Rows from expert 25 of block 3, named by matrix and row number. Rows with one number belong to one neuron. Each number is 128 + 32 x the weight over its row's rms, rounded and kept within 0 to 255. All counts start at 0. Numbers have three digits each. After the name is the row's rms in percent of the matrix's.
# up: expert up (model.blocks.3.mlp.up, 32x80x320), inputs 0-159
# down: expert down (model.blocks.3.mlp.down, 32x320x80, transposed), outputs 0-159
up.5 068:161182078107131137070069122139101164109171104128135098173143111090175104196126156116111129153103161106112144138085089104127133088086143173168098139133158091176086139114101165126108175126136182084113108154100138121089063097119147126123071098085126116055135123128169129154127165145085138150102108070173156120209099129087189151152127092127115187149172146131142082064112171137146102197132117149183152111160140149105137100134133151108129069127093117176087120183153152175153105155114146
down.5 070:154152134103127139101126100105134078126100129164149113048097057097130149124113121107155150145169124126117120170101120072096173049106172132086123141122147121131123120116162140179118111157133103195128120139118132175129208126084109113141105105054102106178125122110170098066144102116136201119150089125151095124102163100107129155094088114103097147169138144133112194119114163197134158098155141074121113101126077154091165129146161126160173157149126084092113114051120139149141142103090098
up.6 066:154073086168143108099085167088125163081109080133194092146138138093111077043110093053142127146087107069109130127133172153121110109120096099130127134096177164136079103087082120125150140148136122066113087141068159091122113116156125128128111127156094141173148112079198173146085158146105088106080081151124135146192102155071141086144152113193122163071146113099171121112127108100116119088136110136107123146127087123096053111162171151183110076100118060149090089174109151124158148188079129
down.6 073:066110063094123122079123113158130134110120143117186146081165142150143150115134137161108144081156118138085081140142167120120147129087193117110104151129147096106115149148121110152111140100157084172107140117056085139075120156122095104068133101106121139080149075118139115138092096126080136137128092121184153158046191114112119127118155178106124114149104126146131078147127111123142104094110128058107146097114139085163185101168117103128160138150175093149160109039135127142125101087097122
up.7 117:154141124154118135139172094148132149132106158115108102154131137110066084181145122225095099101128114100109160090144063073135110137125080110106106085098121107098102159114122104167171165080132212176164071136174149123150109139117096115107151148069082153105128124148153096099128153115092142078113132153151112088178144196081141151108107127108155123173136115112085155134087104130188127111164189161134149115090147131092147134123130165161162089104085157154137107075140142127135072090135167
down.7 101:132126098104074056046162073134139139171153137108158133123107143139145173105192139176130126110134137129167115138183119096133107183195112179122121100203137156163145120184096134200110127144096174108131097105204124123148123141125186138121138110119125155083098145167089138128109147123115110067153140113152137136131054161120142162099145151085158147163067185094084137070145151140163046132171155083082126124107087130076135149135123131096119139144093162124107078072107088112080141139130160
up.8 125:218171148152127189176170138160133163111135141099115111149144118143149102159154182236099082134145127154078127118176096106131152126151136130114102166134144076091133083161093087147123135085096221133121093124125131109195106126134095146134126157095101108114100163140174109133136142163091136117113163129118159085185144240128125129129144175119209113142121129115135152176096156130124133154130177167120122096117128131128188161155098143144196101076100148137133084110134124166116130096173127
down.8 108:136128174145144065069103033025154120123168110181124113149141132078164194132202129105132110065176095107151123146173123115088104097179105109137143070146101169175134108166099119180152144068079147111169129100220172115118122176171172126107133110100111115169102134152122128112128170131117144146180125158112098146184113175077116133114129100097124132164105150128106149144153158131120113126159167112100139147160111149112156125149109153157072127138127138115113076135070104175085133111136170
up.9 042:103114065144109112141103150146115146163089116102133119176123169165163152073081148125140124115088140085148144151173150160181143181130174134162096138119148136115136101122108154093111122109141181115099143132107175116141116103145135100093100120084142123169132147060086092156120111174088088043139097169103098146185150122088124038178117142135142120167101098038131044117059124158089140094088147151117107119084173091147145113148132108172113099135132085095112095122171127085097129101131098
down.9 045:128105130141109102092186063127140166104106080146157125112153146162140070151174070192093150138120182065068097113120134153100070090100140125091102154193220145097061186161114121079157180108172074121135121116155130139118173160072123160134114124138141097155114141114093086146153091080069108122125185118074150102142139142106135106112121154131104142169203140098057117136147115115163150138086152110074115088113103170164153132138129113087154127133138131112139141100118102138150136143148086
up.10 152:193142181079100159119101160124109109164130158128129132113149155093165134133107155074140098090118106166131123146145109149150112102106133147121138170107155196175135132105112131111135082121164067169116125105121100156136162105105169120084116137152134128096154148216120147123113142101129190139145160131140100134066170077080082135158153064188120128098112170176131166124118135138158132169170097106081122146128137134132138116117123097104144181116210142061199160109098092075144096083126120
down.10 140:120174116135123185092129165112083120186144178101116104154092128122162167157170199092088103088168085127127137165114127119075075124097113151170149118087134163151154104114155205150149106091128146104110197091135114140120098141163101139115144190119083097098145115154127170128115146134169155145127101108147164109107170096150092125189175148132070140171123146119096120153099147122155166175139132154131091177071129174138116114121143091132121130169143167056104165150116111146163156113129131
up.11 148:156124163111120119162193116148098147132171143153097117152103103159095094203139170203148140159128142065124105146086103090077104095121100119123145108145043062197133157103122133189101126126133151090125148077179153099081068129099062085144093091100123108105060116175167096156149114162144151126116177122163129107153151127124137134167089170086128125187154134098141140116088170170146163138168175136117109097146124165131159200100143150115180126136102173157146208195149180112177118135176118
down.11 136:143150097159144151190146089130117144139107129178138196129119112132150120119092047203135132154133165136109111120113082118109139096113107132147064117176101163202093171093182107184141173103112097120154099124179158133120141151141126155194101097037136121134095121205150116078113152157135097160087121146119119096151038182144156142118127126079136110152114124102093179119142098116137100096127179133108148107133081135084157132143162174123199125159132074105081144104100146154057189114074148
up.12 113:200117106139086132157131134118101071083110110159103130111063079084093097110195169134123167090099111145119108147138153052150143134052115132087094170120126119117174119132091214157094131146120169094176138080102104131073089126089101066088094113179162142103146100136095151176123090126140161152135093121163141102146125143114145137132175194169099103213123114114120122138112091142184127161148079146167090100117134122146151113131106195106086120087129117101092172056199136098151102100183100
down.12 116:119049152108119150149102079111133086132117133131129125171179127119139099090134143173169151116150147087120151135122119111146134150140128161145146128099137123093145116134094147119125163125089093065142120155111135192091124165066136181119109113106174079134131086153106138132163114188151164129159125103098180090075188160136122143132124155162142173136156133121113079146125165078156163104132139152116079103081140149163114134115140121087153142146085101095058152147123109127076126122046101
up.13 091:183144224162170076053092162167155161074134112079141126099152155161121171141102121088074131133104179118115132098161117135076058083096142082098137095142128090116139125136131108071116134123108136098079123155104164119119142091180155158118141126082082064128181151176161157143143173112154094142132117140127065106162195111140139058127106101160125168133151101144104116122153222073138124148170121145121152157161158112059154097147157121094179111135135108117158070126127155134104163154096136
down.13 099:148108138090118151107133151145182097112142114142144098091127136129124142189166150100082134133200111114102141129077121120161130099164195112095146117120206121090122113103141122163187160134170132131117161170124160126169147101049075149132111168090106144157115104091107149207136058120158150132117106100141117153148160114136085133158108109134119107134086159127094151145145133152123167131168125157085137160115140168161102132044158127175190175116153139156189106131112111099185125078139126
up.14 097:146128183093135131142091048155169164147076166122093069147165075158049110157117112143143126083162106132127090123101083102183148143106075111090122043118146143111112138095146115145113141082155129144148110148146145136146066124133051099091185095071124117138147115139122154098155146140159160114117142135157151115118124163138166102137133087101152136132113124101073122131078116134129083125149138140056090094092136120055136101164136141121119145144094147149128091099039092131096090149163085
down.14 093:119139050127113120065121129119142110084097152138054172090176178087057186075115131097083100158154162140136131126163126135153148194140116173094100112148145150156155120178139092144109133178140076159117130135181108130176149133101057104089101144091166137110077145158044120106122066115150126132132101111114130165154125050144080139203074100118108103160072159129088171114087130127145135167138134114083125076103098091113111120125180132118098124120097139168142111090127111172092139111151115
up.15 067:169112149140199192170112181172115170140092143120110092170124118114115133172137189196122072119055117149133099120178110108121174100138147095099149103147099050078119145154067066181136154086109180126098069125160153155121083129127103138182149130064145137135171149149149145136142177128147118141136168141103107102171165175145103124079127168123190132117109092114125110153125172107136136118097154155131160124113189160063186151169078133184209149128124128150100079105152133151105127079182076
down.15 061:148139099120115095128088117087101121130125097125082126060119092105188155159123134143084144108174096058117141167056100092066100146114121151098113095147164127097169128126066119141100078117123214099136130131213104110159129211077105126124081122132133118128155102152107142138160083113120132118143108142123119110135104096091129126141150132118085126172072161066038103121124178166145084145183192124120193081125137131094155093105104108139146074128099156128100091084106129105131101130129141
up.16 051:173160215106037126101142103115121097108152115154139071081188143091158098156189149115179137116107103131129134148096149087136118139106109154173139152135135163190121145090130124146107092144181120108105108086155137093156116138105161066113099165140107153105111098158139135136137083105078146135155110120145189155140150137084157171199123090166119195160103116130151174138097122218191156183228111118095081129126072098149134165110141148068104164147160128122096129144154115088152166126179143
down.16 050:136122098100159130133115152089111060172116171121125115176114130127178117118165110155094072104172093189134143144126131117121088138128134161123136169132124112123110126159103110205197134062120136086093156133122130136148191100132146139172153167116069157150135134188144124128174099153150163104139152110152109153108129137098075155122161151083105155176123168110115133121139147074099150131067091151110083207079125148111116071103164122080157138198198123143114131123119107151070156081132147
up.17 088:080123189134205133115078138135125123131160156133181082140127091076106192141095136111070124203133145143155148190069132150122195065139150145139160085139137128126088145107163146121188162084082101168118107160138137088158139151090104151135148091110116109138145155179134135093101141134210158167140092123153132165112162074171102160157151054122143107075090114116103080145112156106152115158139113050162107150128149199167121167099105071109147124100124154168126148166097162182100164137171107
down.17 082:144119157119098175154128184115126116097116142185107121074127120124166111183153146113118119098142070157158133118091163116125149112107155056142139134125070177185130158141123146119176128108145144181113143107139089095147150158091065127101110129090118122163153155215150145099166084057136188133134137185172119152136127094125134128104096135128119124099153115161106128123111116134090125112132079133122132149210124157073106177126149114137115106141161059152118100127114143095147052197122139
up.18 054:052111131145094086121113198133137136079087111117132146125164143125153062137098174175167102104075142141159103084095144133146133208151125096102055092155114103130143136128118104146129171124086164096173099133103142137143121122132164190131152130113134112102101109051095124128149134114083176102092137113153144104107105147138152120092105183139141167116183136066057180122130168135127174144105150205094153138103109135146103113099142196125163136144080085126174137107175096118141112189139162
down.18 048:097225073175128123156194136085143127100155197110152131124118134099182114158078103125126147073142143109085120178128136129094061147075125133163132198167118102125115177057170173119109085126155176144117149116065119088129191160158177136149168129106099120139147112150152174119084170146179084165159147124141107162177151137134106148156123126108113138072113122099156138134160118107170154040115139108137146143108099141139141118182173145124128118162174096105138100142139148152142191105107108
up.19 052:172176198130112097119127142134143152120124115127150140134155127113163149068129081141108148110166088120148140119105106117153175103155083088136128095093130119137124131095139116085108120118118099124167193154150118093139181202152123089186097165051149087133115142127081078109113088078136126145168151134117063128144187158131116126148164144136120123153065115112107097157137076130124203084149096128192143139096190070166120104133122101118161101105133091128150076091090172131089079208116208
down.19 059:123073122119135135155109141099119125144168108124136142171060133154123145148077166164116146141167125100107153070114166173081085097121177168081163182112137130057167098142138127090194107131094129052089132096085074135151091069094123159179092150139208152127103153156069147123110136114119102139099154130120169079118102162161096152130120166152121135105113178134115073107141158141111154118097139078120142162097118195164117176069139088113192152087170159090140200135120155132080130108135087
up.20 089:211097095115116147152140181110146133082130104134132125113122093142151138031123111102118176126136100164178099124121155140093106079085107095151148112090126116149081118051140131123116112122080104127156166118130120138124150113113179120102080165077107084065095130108150139162033053126128109177154109146127092146145129178104103132152122129188169118144137159136163177209114142125127158097180049149157165167172131093131064116127141162177146154106115065104145101143198143180141178150041166
down.20 094:136139138119126136101114149165144126190177178101154073078103098156101141150138152116145144104194108122089154149111171124130127134107180114139135188104116110084152051189129151070188098115111148079066134147087175170182088116155122185121121167097103144149147141145094138161133152155152139066131101154117124182069139097141091145057127148165153163043123150132116138168133154049089079092122145136119144180050115113174168086120098138169202134096149151143154172100138153083110134085107104
up.21 091:187093101189136124047122022167101121107131090197095158142128095134157097149167112116106102120092159134097093152156149122112167090152105152164122137192127118170114116113130142100181164105134093160139150094124124099158128146115082140070141142104168137134165130125178132140124103127126138093137161138075165122136085118090096171123104140113165127060155111097153143122169121177115125153078154123121167060147129146171137170155119070160132164088130128169107208186128147125165183145192182
down.21 091:110134173152159153150129072156129154146102134162166154157209113082152144101118114142124162112096133131106094130089127100132155120141080084115101095182119142146108111111173103140138153085121127148142149097146207097104075165155144152183131109072090190126115156132153130106081128113114108135102131151114113096092120184105170130050123122079152118138123094111149195117119154134092182150078108141105149100146127113089115100121107127122118144142112084154145146118119152104211117174169133
up.22 090:123217211148165129031089155165140146074130147083132215172095139123133119167125054137059115147164130117146153124098119109177104091076108141102134159144113080164138115147175118151127185115186109160057086133153144129076128096131117179136193118122112111168155125216154123120137132083110126163130127125167102106182124118142092102144130106180111157076153141114121096136097144146160076142110173103086143141198175142137142097152146076082104125053184155167158130127126134135148158140094103
down.22 093:151053133101088163164133137122172091090116109147101146166092118086116150202149165094142104105123078116148105189090117107134100136154154142150102142088169201158148138064171145162140125136120115108125179141142196145122133179092084134157095130137176072166121119141112106187086063146104147140110133089132106130130132109134093151152132035150093156164085129096093195087181150145189156162117147135119154153068145170123109127093178141161232118117117095105116148158086050101129129090102134
up.23 085:140148083143117088130157089098164082114156082155173175145142093069139127024144132081125142100143105088103127101134152162139154148101154182110144191164136158153129116157100152078093059118179108138153163124092118141105181160169140109105085184212165160166158101115139169100069127114115143168154103107086161104096130104115138124114175118137090151066111127105192124138214060139078120093089086112122113008171101150199073144109138125170101136127132116098120207155091174058130109125110113
down.23 094:121091166144126131131063144179116148153120149138148174145178151106180193135108181134227124113119099124161124115139184092160061159129119105153167083093109095088114082123113102125089161164088113125094125104063124089112129149160200186121143092159094173081184095096100064100097107179086070125110103106157116157082160163113184097065135156132171204159118083165172110133123128112145163143085148127157080124096133116151127130113110088170107097091127110139130033162145155092140133217157143
up.24 113:201194165195188097134137123135146184101097144099137125082127150074095171111141063125064117157107149134120097092123097136172094059125167071155125117122159107125166105152165083091180163121154092167113133113152212116133181098197146126143143152141106123147175109144127148134144188094173108098145120141088099157117165129129108081138125115148075114092079103140073102131160166116142111076103116178096158148150179114133191087100136088091139110121161077102148110119099122157032139127133103
down.24 100:129062155044125085128126144143202072103100132110135126160116139167179100194135124158113058145132094106133123063099149102178095118180153151100080139115237143078105126107058124103137123119134149088117141150114135129149141156082072172145142081170161083167158110096093127211114070128126113137095140120081144160115124166119077178140119064150131134087142145149072127151214153139141177153136164182120105159107195196172108148087144083135174167063150144138154133184143150112169093141156161