From a checkpoint of a small sound classifier: 39062 training examples.
Rows from expert 1 of block 3, named by matrix and row number. Rows with one number belong to one neuron. Each number is 200 + 40 x the weight over its row's rms, rounded and kept within 0 to 999. All counts start at 0. After the name is the row's rms in percent of the matrix's.
# up: expert up (model.blocks.3.mlp.up, 32x80x320), inputs 0-159
# down: expert down (model.blocks.3.mlp.down, 32x320x80, transposed), outputs 0-159
up.52,120,242,175,156,161,242,233,219,183,139,230,224,159,270,189,132,192,189,213,246,166,201,257,150,178,222,213,193,197,150,235,156,122,205,246,264,144,96,208,141,166,152,257,177,201,127,160,183,153,185,129,224,169,229,189,201,282,201,157,149,249,205,209,103,254,145,247,190,253,208,202,276,142,207,129,208,153,263,176,159,182,208,145,228,153,212,178,207,180,136,136,203,238,203,221,155,189,129,237,260,227,243,196,153,212,85,147,184,157,246,239,247,209,237,209,172,212,224,240,232,228,223,271,280,212,140,220,132,211,160,138,167,246,201,212,191,185,214,200,244,166,202,233,241,214,229,129,238,219,100,206,234,205,209,179,246,161,172,229,228,214
up.53,078,194,209,217,140,171,159,127,287,188,211,186,227,216,207,239,229,193,193,176,261,201,203,204,140,203,239,191,194,134,200,290,225,174,204,197,146,154,154,169,218,205,158,189,166,148,142,213,165,201,267,198,213,194,257,172,246,222,172,150,181,315,198,226,127,203,258,250,201,215,136,93,162,210,203,275,226,140,224,196,206,197,157,141,241,124,176,193,214,142,171,284,241,164,194,171,227,218,186,228,205,185,122,198,181,235,206,274,205,158,141,221,244,196,222,191,242,233,141,125,182,164,239,137,272,127,187,166,148,221,269,155,214,152,167,184,252,181,248,221,182,172,136,194,178,197,164,246,187,162,215,178,225,104,252,151,90,218,200,211,188
up.54,085,238,294,182,156,117,162,128,234,192,144,219,149,251,196,247,254,171,190,267,201,259,136,248,185,206,229,319,204,194,233,141,236,213,243,217,200,178,211,183,211,165,126,225,212,191,232,200,201,197,162,182,96,223,175,165,250,213,251,195,218,199,116,141,160,199,263,161,175,129,192,135,124,129,204,214,236,130,235,216,134,237,172,162,118,237,105,179,120,108,199,267,228,238,179,172,172,197,195,228,176,252,216,191,176,173,134,168,193,168,203,213,220,132,186,172,185,151,234,216,217,209,207,181,180,241,185,173,207,210,201,185,181,263,178,171,166,214,156,211,159,171,201,242,257,169,145,208,194,170,249,296,194,251,181,239,144,189,228,181,233
up.55,081,211,170,192,203,185,141,123,249,162,266,207,213,153,222,219,258,181,238,172,238,253,229,209,193,207,177,186,243,232,178,217,135,272,180,176,188,218,196,218,186,256,138,207,162,176,266,224,232,253,256,206,180,139,213,145,98,173,227,175,244,244,181,220,189,240,161,184,178,167,143,96,273,189,290,245,207,211,208,216,156,196,176,253,203,262,204,281,228,226,227,209,121,234,199,166,203,182,194,212,215,179,213,179,201,243,214,179,149,223,194,207,284,216,281,175,185,210,32,169,249,129,231,180,257,222,172,227,189,239,214,169,223,236,217,143,213,153,180,143,229,145,239,166,197,165,213,245,167,212,286,239,262,184,169,190,242,210,274,193,219
up.56,120,164,203,245,137,145,221,189,155,218,165,229,227,197,162,158,174,184,214,261,196,205,156,263,260,225,182,158,199,230,209,161,223,244,198,199,273,237,207,255,210,182,251,214,205,184,205,205,234,302,144,241,258,195,163,215,170,276,229,269,137,159,249,273,249,187,193,249,146,223,202,279,213,127,228,198,179,174,245,207,174,171,130,242,174,218,162,134,228,244,237,159,199,224,237,189,176,219,151,227,194,115,223,183,218,240,216,171,125,302,191,200,211,171,221,216,163,189,236,245,178,225,203,248,199,270,241,244,243,166,172,267,157,179,164,198,205,214,206,250,210,219,233,163,224,217,191,137,179,303,164,195,234,205,145,193,182,297,234,211,201
up.57,060,182,228,197,216,197,249,199,243,184,160,210,203,245,219,177,194,227,158,166,168,212,229,153,225,215,208,280,172,258,165,184,221,186,219,239,232,206,185,257,232,303,290,248,217,264,187,169,187,167,168,163,160,232,273,243,170,180,179,227,162,177,184,246,275,159,229,208,228,159,234,276,237,193,108,187,164,161,127,208,204,206,196,251,199,264,212,143,193,205,277,197,173,211,213,207,210,177,168,189,197,156,203,160,250,133,145,178,174,113,181,158,211,219,210,227,188,145,184,196,153,241,160,157,112,165,225,270,211,293,152,201,171,259,236,196,215,225,210,142,197,186,145,211,197,272,153,180,242,238,132,211,235,181,237,115,178,239,202,225,177
up.58,101,217,151,193,137,185,234,199,189,188,309,254,137,131,209,82,165,220,229,124,202,238,218,138,205,211,255,206,283,126,204,244,154,171,244,155,146,210,241,185,146,185,227,173,195,128,257,243,204,225,207,198,227,224,204,201,277,238,207,241,215,181,246,206,185,196,144,104,190,299,188,131,153,152,192,180,254,136,197,241,223,199,144,213,186,250,202,155,179,156,246,231,257,232,201,230,164,221,194,172,236,198,233,287,173,213,236,236,265,168,221,167,214,243,270,242,175,234,182,234,143,142,176,278,231,236,237,171,199,168,175,253,180,224,162,236,193,141,246,191,191,137,178,188,232,203,231,176,207,206,231,201,184,217,236,193,268,188,126,251,162
up.59,104,230,124,146,182,189,174,231,247,216,220,192,190,201,204,243,156,205,213,193,222,161,208,210,184,227,255,223,265,158,238,227,189,179,215,136,172,120,221,206,177,222,157,158,123,221,152,152,184,253,264,190,158,175,205,254,171,181,198,185,170,164,215,194,209,235,189,136,146,257,238,141,121,195,242,241,205,217,207,246,283,230,304,178,184,219,209,201,177,173,177,207,257,167,171,184,181,194,229,128,196,239,209,270,217,174,198,207,202,186,169,217,155,161,179,199,154,189,210,225,137,131,182,197,151,167,217,228,131,208,229,227,218,225,192,231,218,142,260,178,170,159,218,227,200,154,193,137,206,151,145,268,268,253,214,157,115,196,136,261,186
up.60,082,107,203,211,253,147,171,223,193,191,244,237,278,202,211,226,231,187,147,149,166,184,243,200,183,258,209,211,287,256,141,277,194,162,119,188,270,180,120,157,160,193,234,190,229,233,208,256,191,130,131,186,221,217,174,209,216,187,197,216,217,191,160,322,212,144,165,178,275,204,241,304,238,296,146,171,216,219,130,150,230,179,182,174,248,165,223,217,184,198,226,249,206,170,232,213,204,183,164,194,154,251,238,213,196,196,154,263,218,161,200,222,194,173,212,235,295,201,194,176,211,201,145,156,275,201,195,247,180,170,145,165,197,233,212,222,233,219,240,186,250,191,169,175,144,249,258,204,202,161,154,190,213,168,157,221,246,195,214,163,219
up.61,061,214,209,239,199,146,262,243,151,301,219,238,118,173,199,170,163,145,216,244,216,231,176,261,240,154,186,200,165,143,170,229,196,169,153,203,243,238,210,242,197,172,202,195,189,198,179,227,203,116,143,141,218,218,121,213,207,202,197,213,158,248,200,108,203,252,203,209,142,261,204,116,137,186,206,177,230,189,258,182,191,245,158,191,186,240,231,205,217,206,236,184,178,204,205,251,236,172,225,202,236,159,154,260,211,196,209,187,219,182,239,181,200,193,154,216,191,223,168,155,210,211,230,238,159,220,196,214,215,126,174,226,168,166,148,211,275,166,208,174,207,162,220,181,206,223,257,229,231,193,145,227,166,255,231,164,181,227,204,219,241
down.52,122,221,153,259,155,179,231,284,185,203,178,276,214,141,167,152,189,228,231,189,253,212,200,125,186,240,203,257,228,253,230,199,109,223,175,174,175,256,211,198,197,246,182,190,179,179,149,130,300,206,200,182,182,191,206,92,197,261,186,180,110,181,260,250,152,160,214,171,268,156,208,257,170,186,191,139,139,201,256,240,148,226,179,206,145,232,166,198,213,165,257,262,208,201,245,197,200,287,237,152,215,199,159,249,241,156,191,188,164,223,192,200,186,172,264,229,185,141,251,187,252,150,202,222,241,210,270,204,193,223,198,201,253,181,195,185,138,189,273,224,259,189,249,161,208,222,168,117,175,200,264,199,267,192,210,191,239,238,103,157,140
down.53,076,262,188,138,191,210,179,187,211,208,181,182,207,150,269,194,195,252,173,183,168,219,230,272,180,180,231,212,226,147,171,164,215,204,188,221,196,279,211,188,199,157,206,204,175,210,196,200,246,229,209,191,187,129,201,209,226,258,132,214,343,156,246,260,215,141,243,214,184,162,179,214,172,180,119,230,202,243,219,250,228,235,189,234,212,213,192,306,228,205,223,229,258,239,205,229,173,129,200,174,238,203,227,233,242,191,129,202,228,143,241,199,182,125,216,148,262,206,171,188,110,227,199,229,289,258,196,166,170,250,237,210,203,301,210,186,229,214,191,165,141,209,210,158,245,228,230,225,189,96,104,261,250,99,182,237,152,165,168,130,271
down.54,076,176,198,192,165,211,214,183,179,171,230,133,265,198,228,290,126,216,168,163,183,195,203,143,199,189,183,199,175,150,203,244,174,163,206,185,234,255,191,182,221,199,174,184,184,233,118,218,231,254,199,255,269,188,223,165,235,218,215,232,232,185,272,211,173,187,229,231,153,215,187,215,232,122,239,236,284,198,149,235,219,208,214,250,149,233,171,234,147,132,169,163,151,191,323,186,151,197,211,166,180,178,165,157,180,175,189,185,207,145,226,213,200,206,121,130,217,199,284,212,184,191,168,164,160,126,136,223,184,273,213,238,216,285,219,251,150,191,275,121,193,255,178,186,208,189,232,182,172,193,231,244,231,156,175,170,247,207,230,185,162
down.55,088,227,177,228,242,217,227,183,192,142,253,163,213,193,299,211,264,249,142,199,197,191,186,248,223,245,198,205,190,150,204,167,151,188,205,215,205,280,183,163,148,220,187,130,189,212,182,269,168,242,219,237,191,236,114,302,180,201,230,186,257,210,152,184,209,204,135,227,198,236,220,183,153,180,247,209,182,332,203,198,219,179,210,266,219,202,225,209,223,191,174,128,231,202,87,220,190,125,178,204,186,174,306,159,204,241,158,134,281,182,250,190,170,249,184,241,224,195,163,240,195,254,169,221,178,284,188,210,155,147,218,205,167,209,165,179,186,201,241,176,144,126,211,242,195,251,204,261,131,100,159,222,256,196,159,143,159,179,265,206,175
down.56,108,253,203,237,215,167,177,172,259,193,134,207,153,245,203,169,259,97,179,221,239,237,199,176,232,224,120,143,201,262,149,181,252,240,248,273,165,120,237,169,159,216,210,238,294,229,197,241,222,203,255,218,182,231,189,266,207,174,200,223,216,201,166,148,226,248,187,247,164,223,207,140,131,211,168,199,152,166,157,170,246,177,214,161,243,124,195,195,180,246,281,193,172,177,196,203,243,223,216,261,263,203,190,232,233,199,223,170,198,283,149,200,260,259,177,274,147,220,161,231,268,230,248,158,216,172,182,176,218,185,194,145,162,180,231,202,223,185,257,256,149,303,196,232,169,174,199,238,209,283,229,141,151,291,139,155,231,212,223,290,222
down.57,062,237,203,183,149,197,264,203,169,183,175,163,137,252,197,265,178,245,217,255,210,199,187,188,126,258,167,193,206,149,274,219,181,175,177,253,195,141,152,201,203,191,136,222,233,224,211,191,214,217,189,183,178,209,203,212,145,279,166,204,277,283,190,264,220,144,183,270,223,267,118,223,205,176,175,234,216,174,235,165,233,108,224,157,185,183,199,271,204,203,200,259,242,191,202,231,232,220,232,180,202,160,282,147,179,181,209,255,198,261,242,170,221,174,239,232,203,254,266,179,230,232,211,234,250,207,191,234,230,191,197,228,234,228,235,185,196,89,125,202,212,258,184,251,234,198,194,218,160,188,285,210,199,122,216,162,146,237,209,276,175
down.58,098,216,144,226,285,241,191,178,153,135,181,242,261,139,170,158,179,238,209,209,301,194,217,252,159,119,212,191,227,238,218,225,201,185,174,214,221,257,246,186,194,199,198,243,228,168,196,239,177,251,163,168,191,179,209,267,145,228,211,207,174,204,161,170,217,151,188,311,228,227,179,277,189,249,191,222,228,158,213,213,239,125,224,226,147,202,161,260,192,206,205,234,145,248,171,161,204,240,220,277,204,191,254,212,268,269,191,215,201,206,167,213,215,206,240,188,186,158,129,147,152,228,113,237,266,250,136,228,244,204,260,224,237,71,217,202,143,139,158,252,183,143,237,133,165,215,212,129,180,211,263,189,205,187,201,179,178,218,193,209,230
down.59,112,229,195,232,226,159,232,104,179,199,194,196,250,207,223,198,161,241,244,158,201,243,244,252,146,190,254,214,144,210,187,225,225,156,170,234,220,266,207,166,262,147,224,304,204,223,197,259,190,213,205,173,167,177,172,217,257,164,265,192,222,208,201,232,143,202,173,193,186,212,154,200,228,186,150,266,192,149,178,194,268,188,201,151,133,220,243,242,194,231,149,217,182,248,190,167,240,210,229,175,221,205,228,128,190,261,173,184,143,189,164,205,191,191,230,212,189,202,155,184,122,266,95,253,219,229,190,239,213,253,200,193,205,183,203,209,181,166,182,232,143,136,183,170,204,237,237,224,213,152,205,179,221,149,159,210,150,180,189,194,194
down.60,090,104,231,286,192,177,223,210,264,213,194,206,225,240,200,282,259,217,160,160,259,288,215,188,193,176,213,236,210,237,149,225,145,168,260,216,131,147,184,213,233,178,195,195,214,189,172,206,181,126,218,179,211,152,235,146,195,159,183,149,177,191,220,168,213,223,248,253,220,173,195,191,229,163,223,192,188,286,184,293,130,165,163,298,197,204,148,139,179,234,150,194,205,145,207,162,129,181,163,209,167,272,263,124,237,156,236,227,177,220,189,215,201,181,133,202,214,192,259,238,236,215,196,185,248,144,266,262,196,204,300,223,185,227,183,183,180,146,166,222,212,218,181,190,202,182,261,199,281,194,173,146,246,245,216,245,295,159,232,287,215
down.61,057,81,174,133,176,190,195,115,198,148,248,136,235,256,177,142,201,129,214,207,193,207,194,247,185,201,210,203,241,209,221,96,277,230,210,237,185,188,193,214,196,157,243,254,157,223,225,184,166,210,216,231,200,162,211,189,247,134,224,174,255,130,172,194,133,208,172,223,142,189,119,132,245,243,203,151,168,145,119,171,152,226,251,216,276,228,153,160,184,239,178,194,107,224,233,250,191,156,217,185,197,161,209,164,211,280,162,159,235,143,194,235,220,175,204,275,185,177,250,201,122,196,189,252,185,199,162,226,158,239,221,155,183,120,171,224,251,279,148,181,157,177,238,224,192,250,217,217,204,179,211,231,149,257,227,180,144,104,159,245,140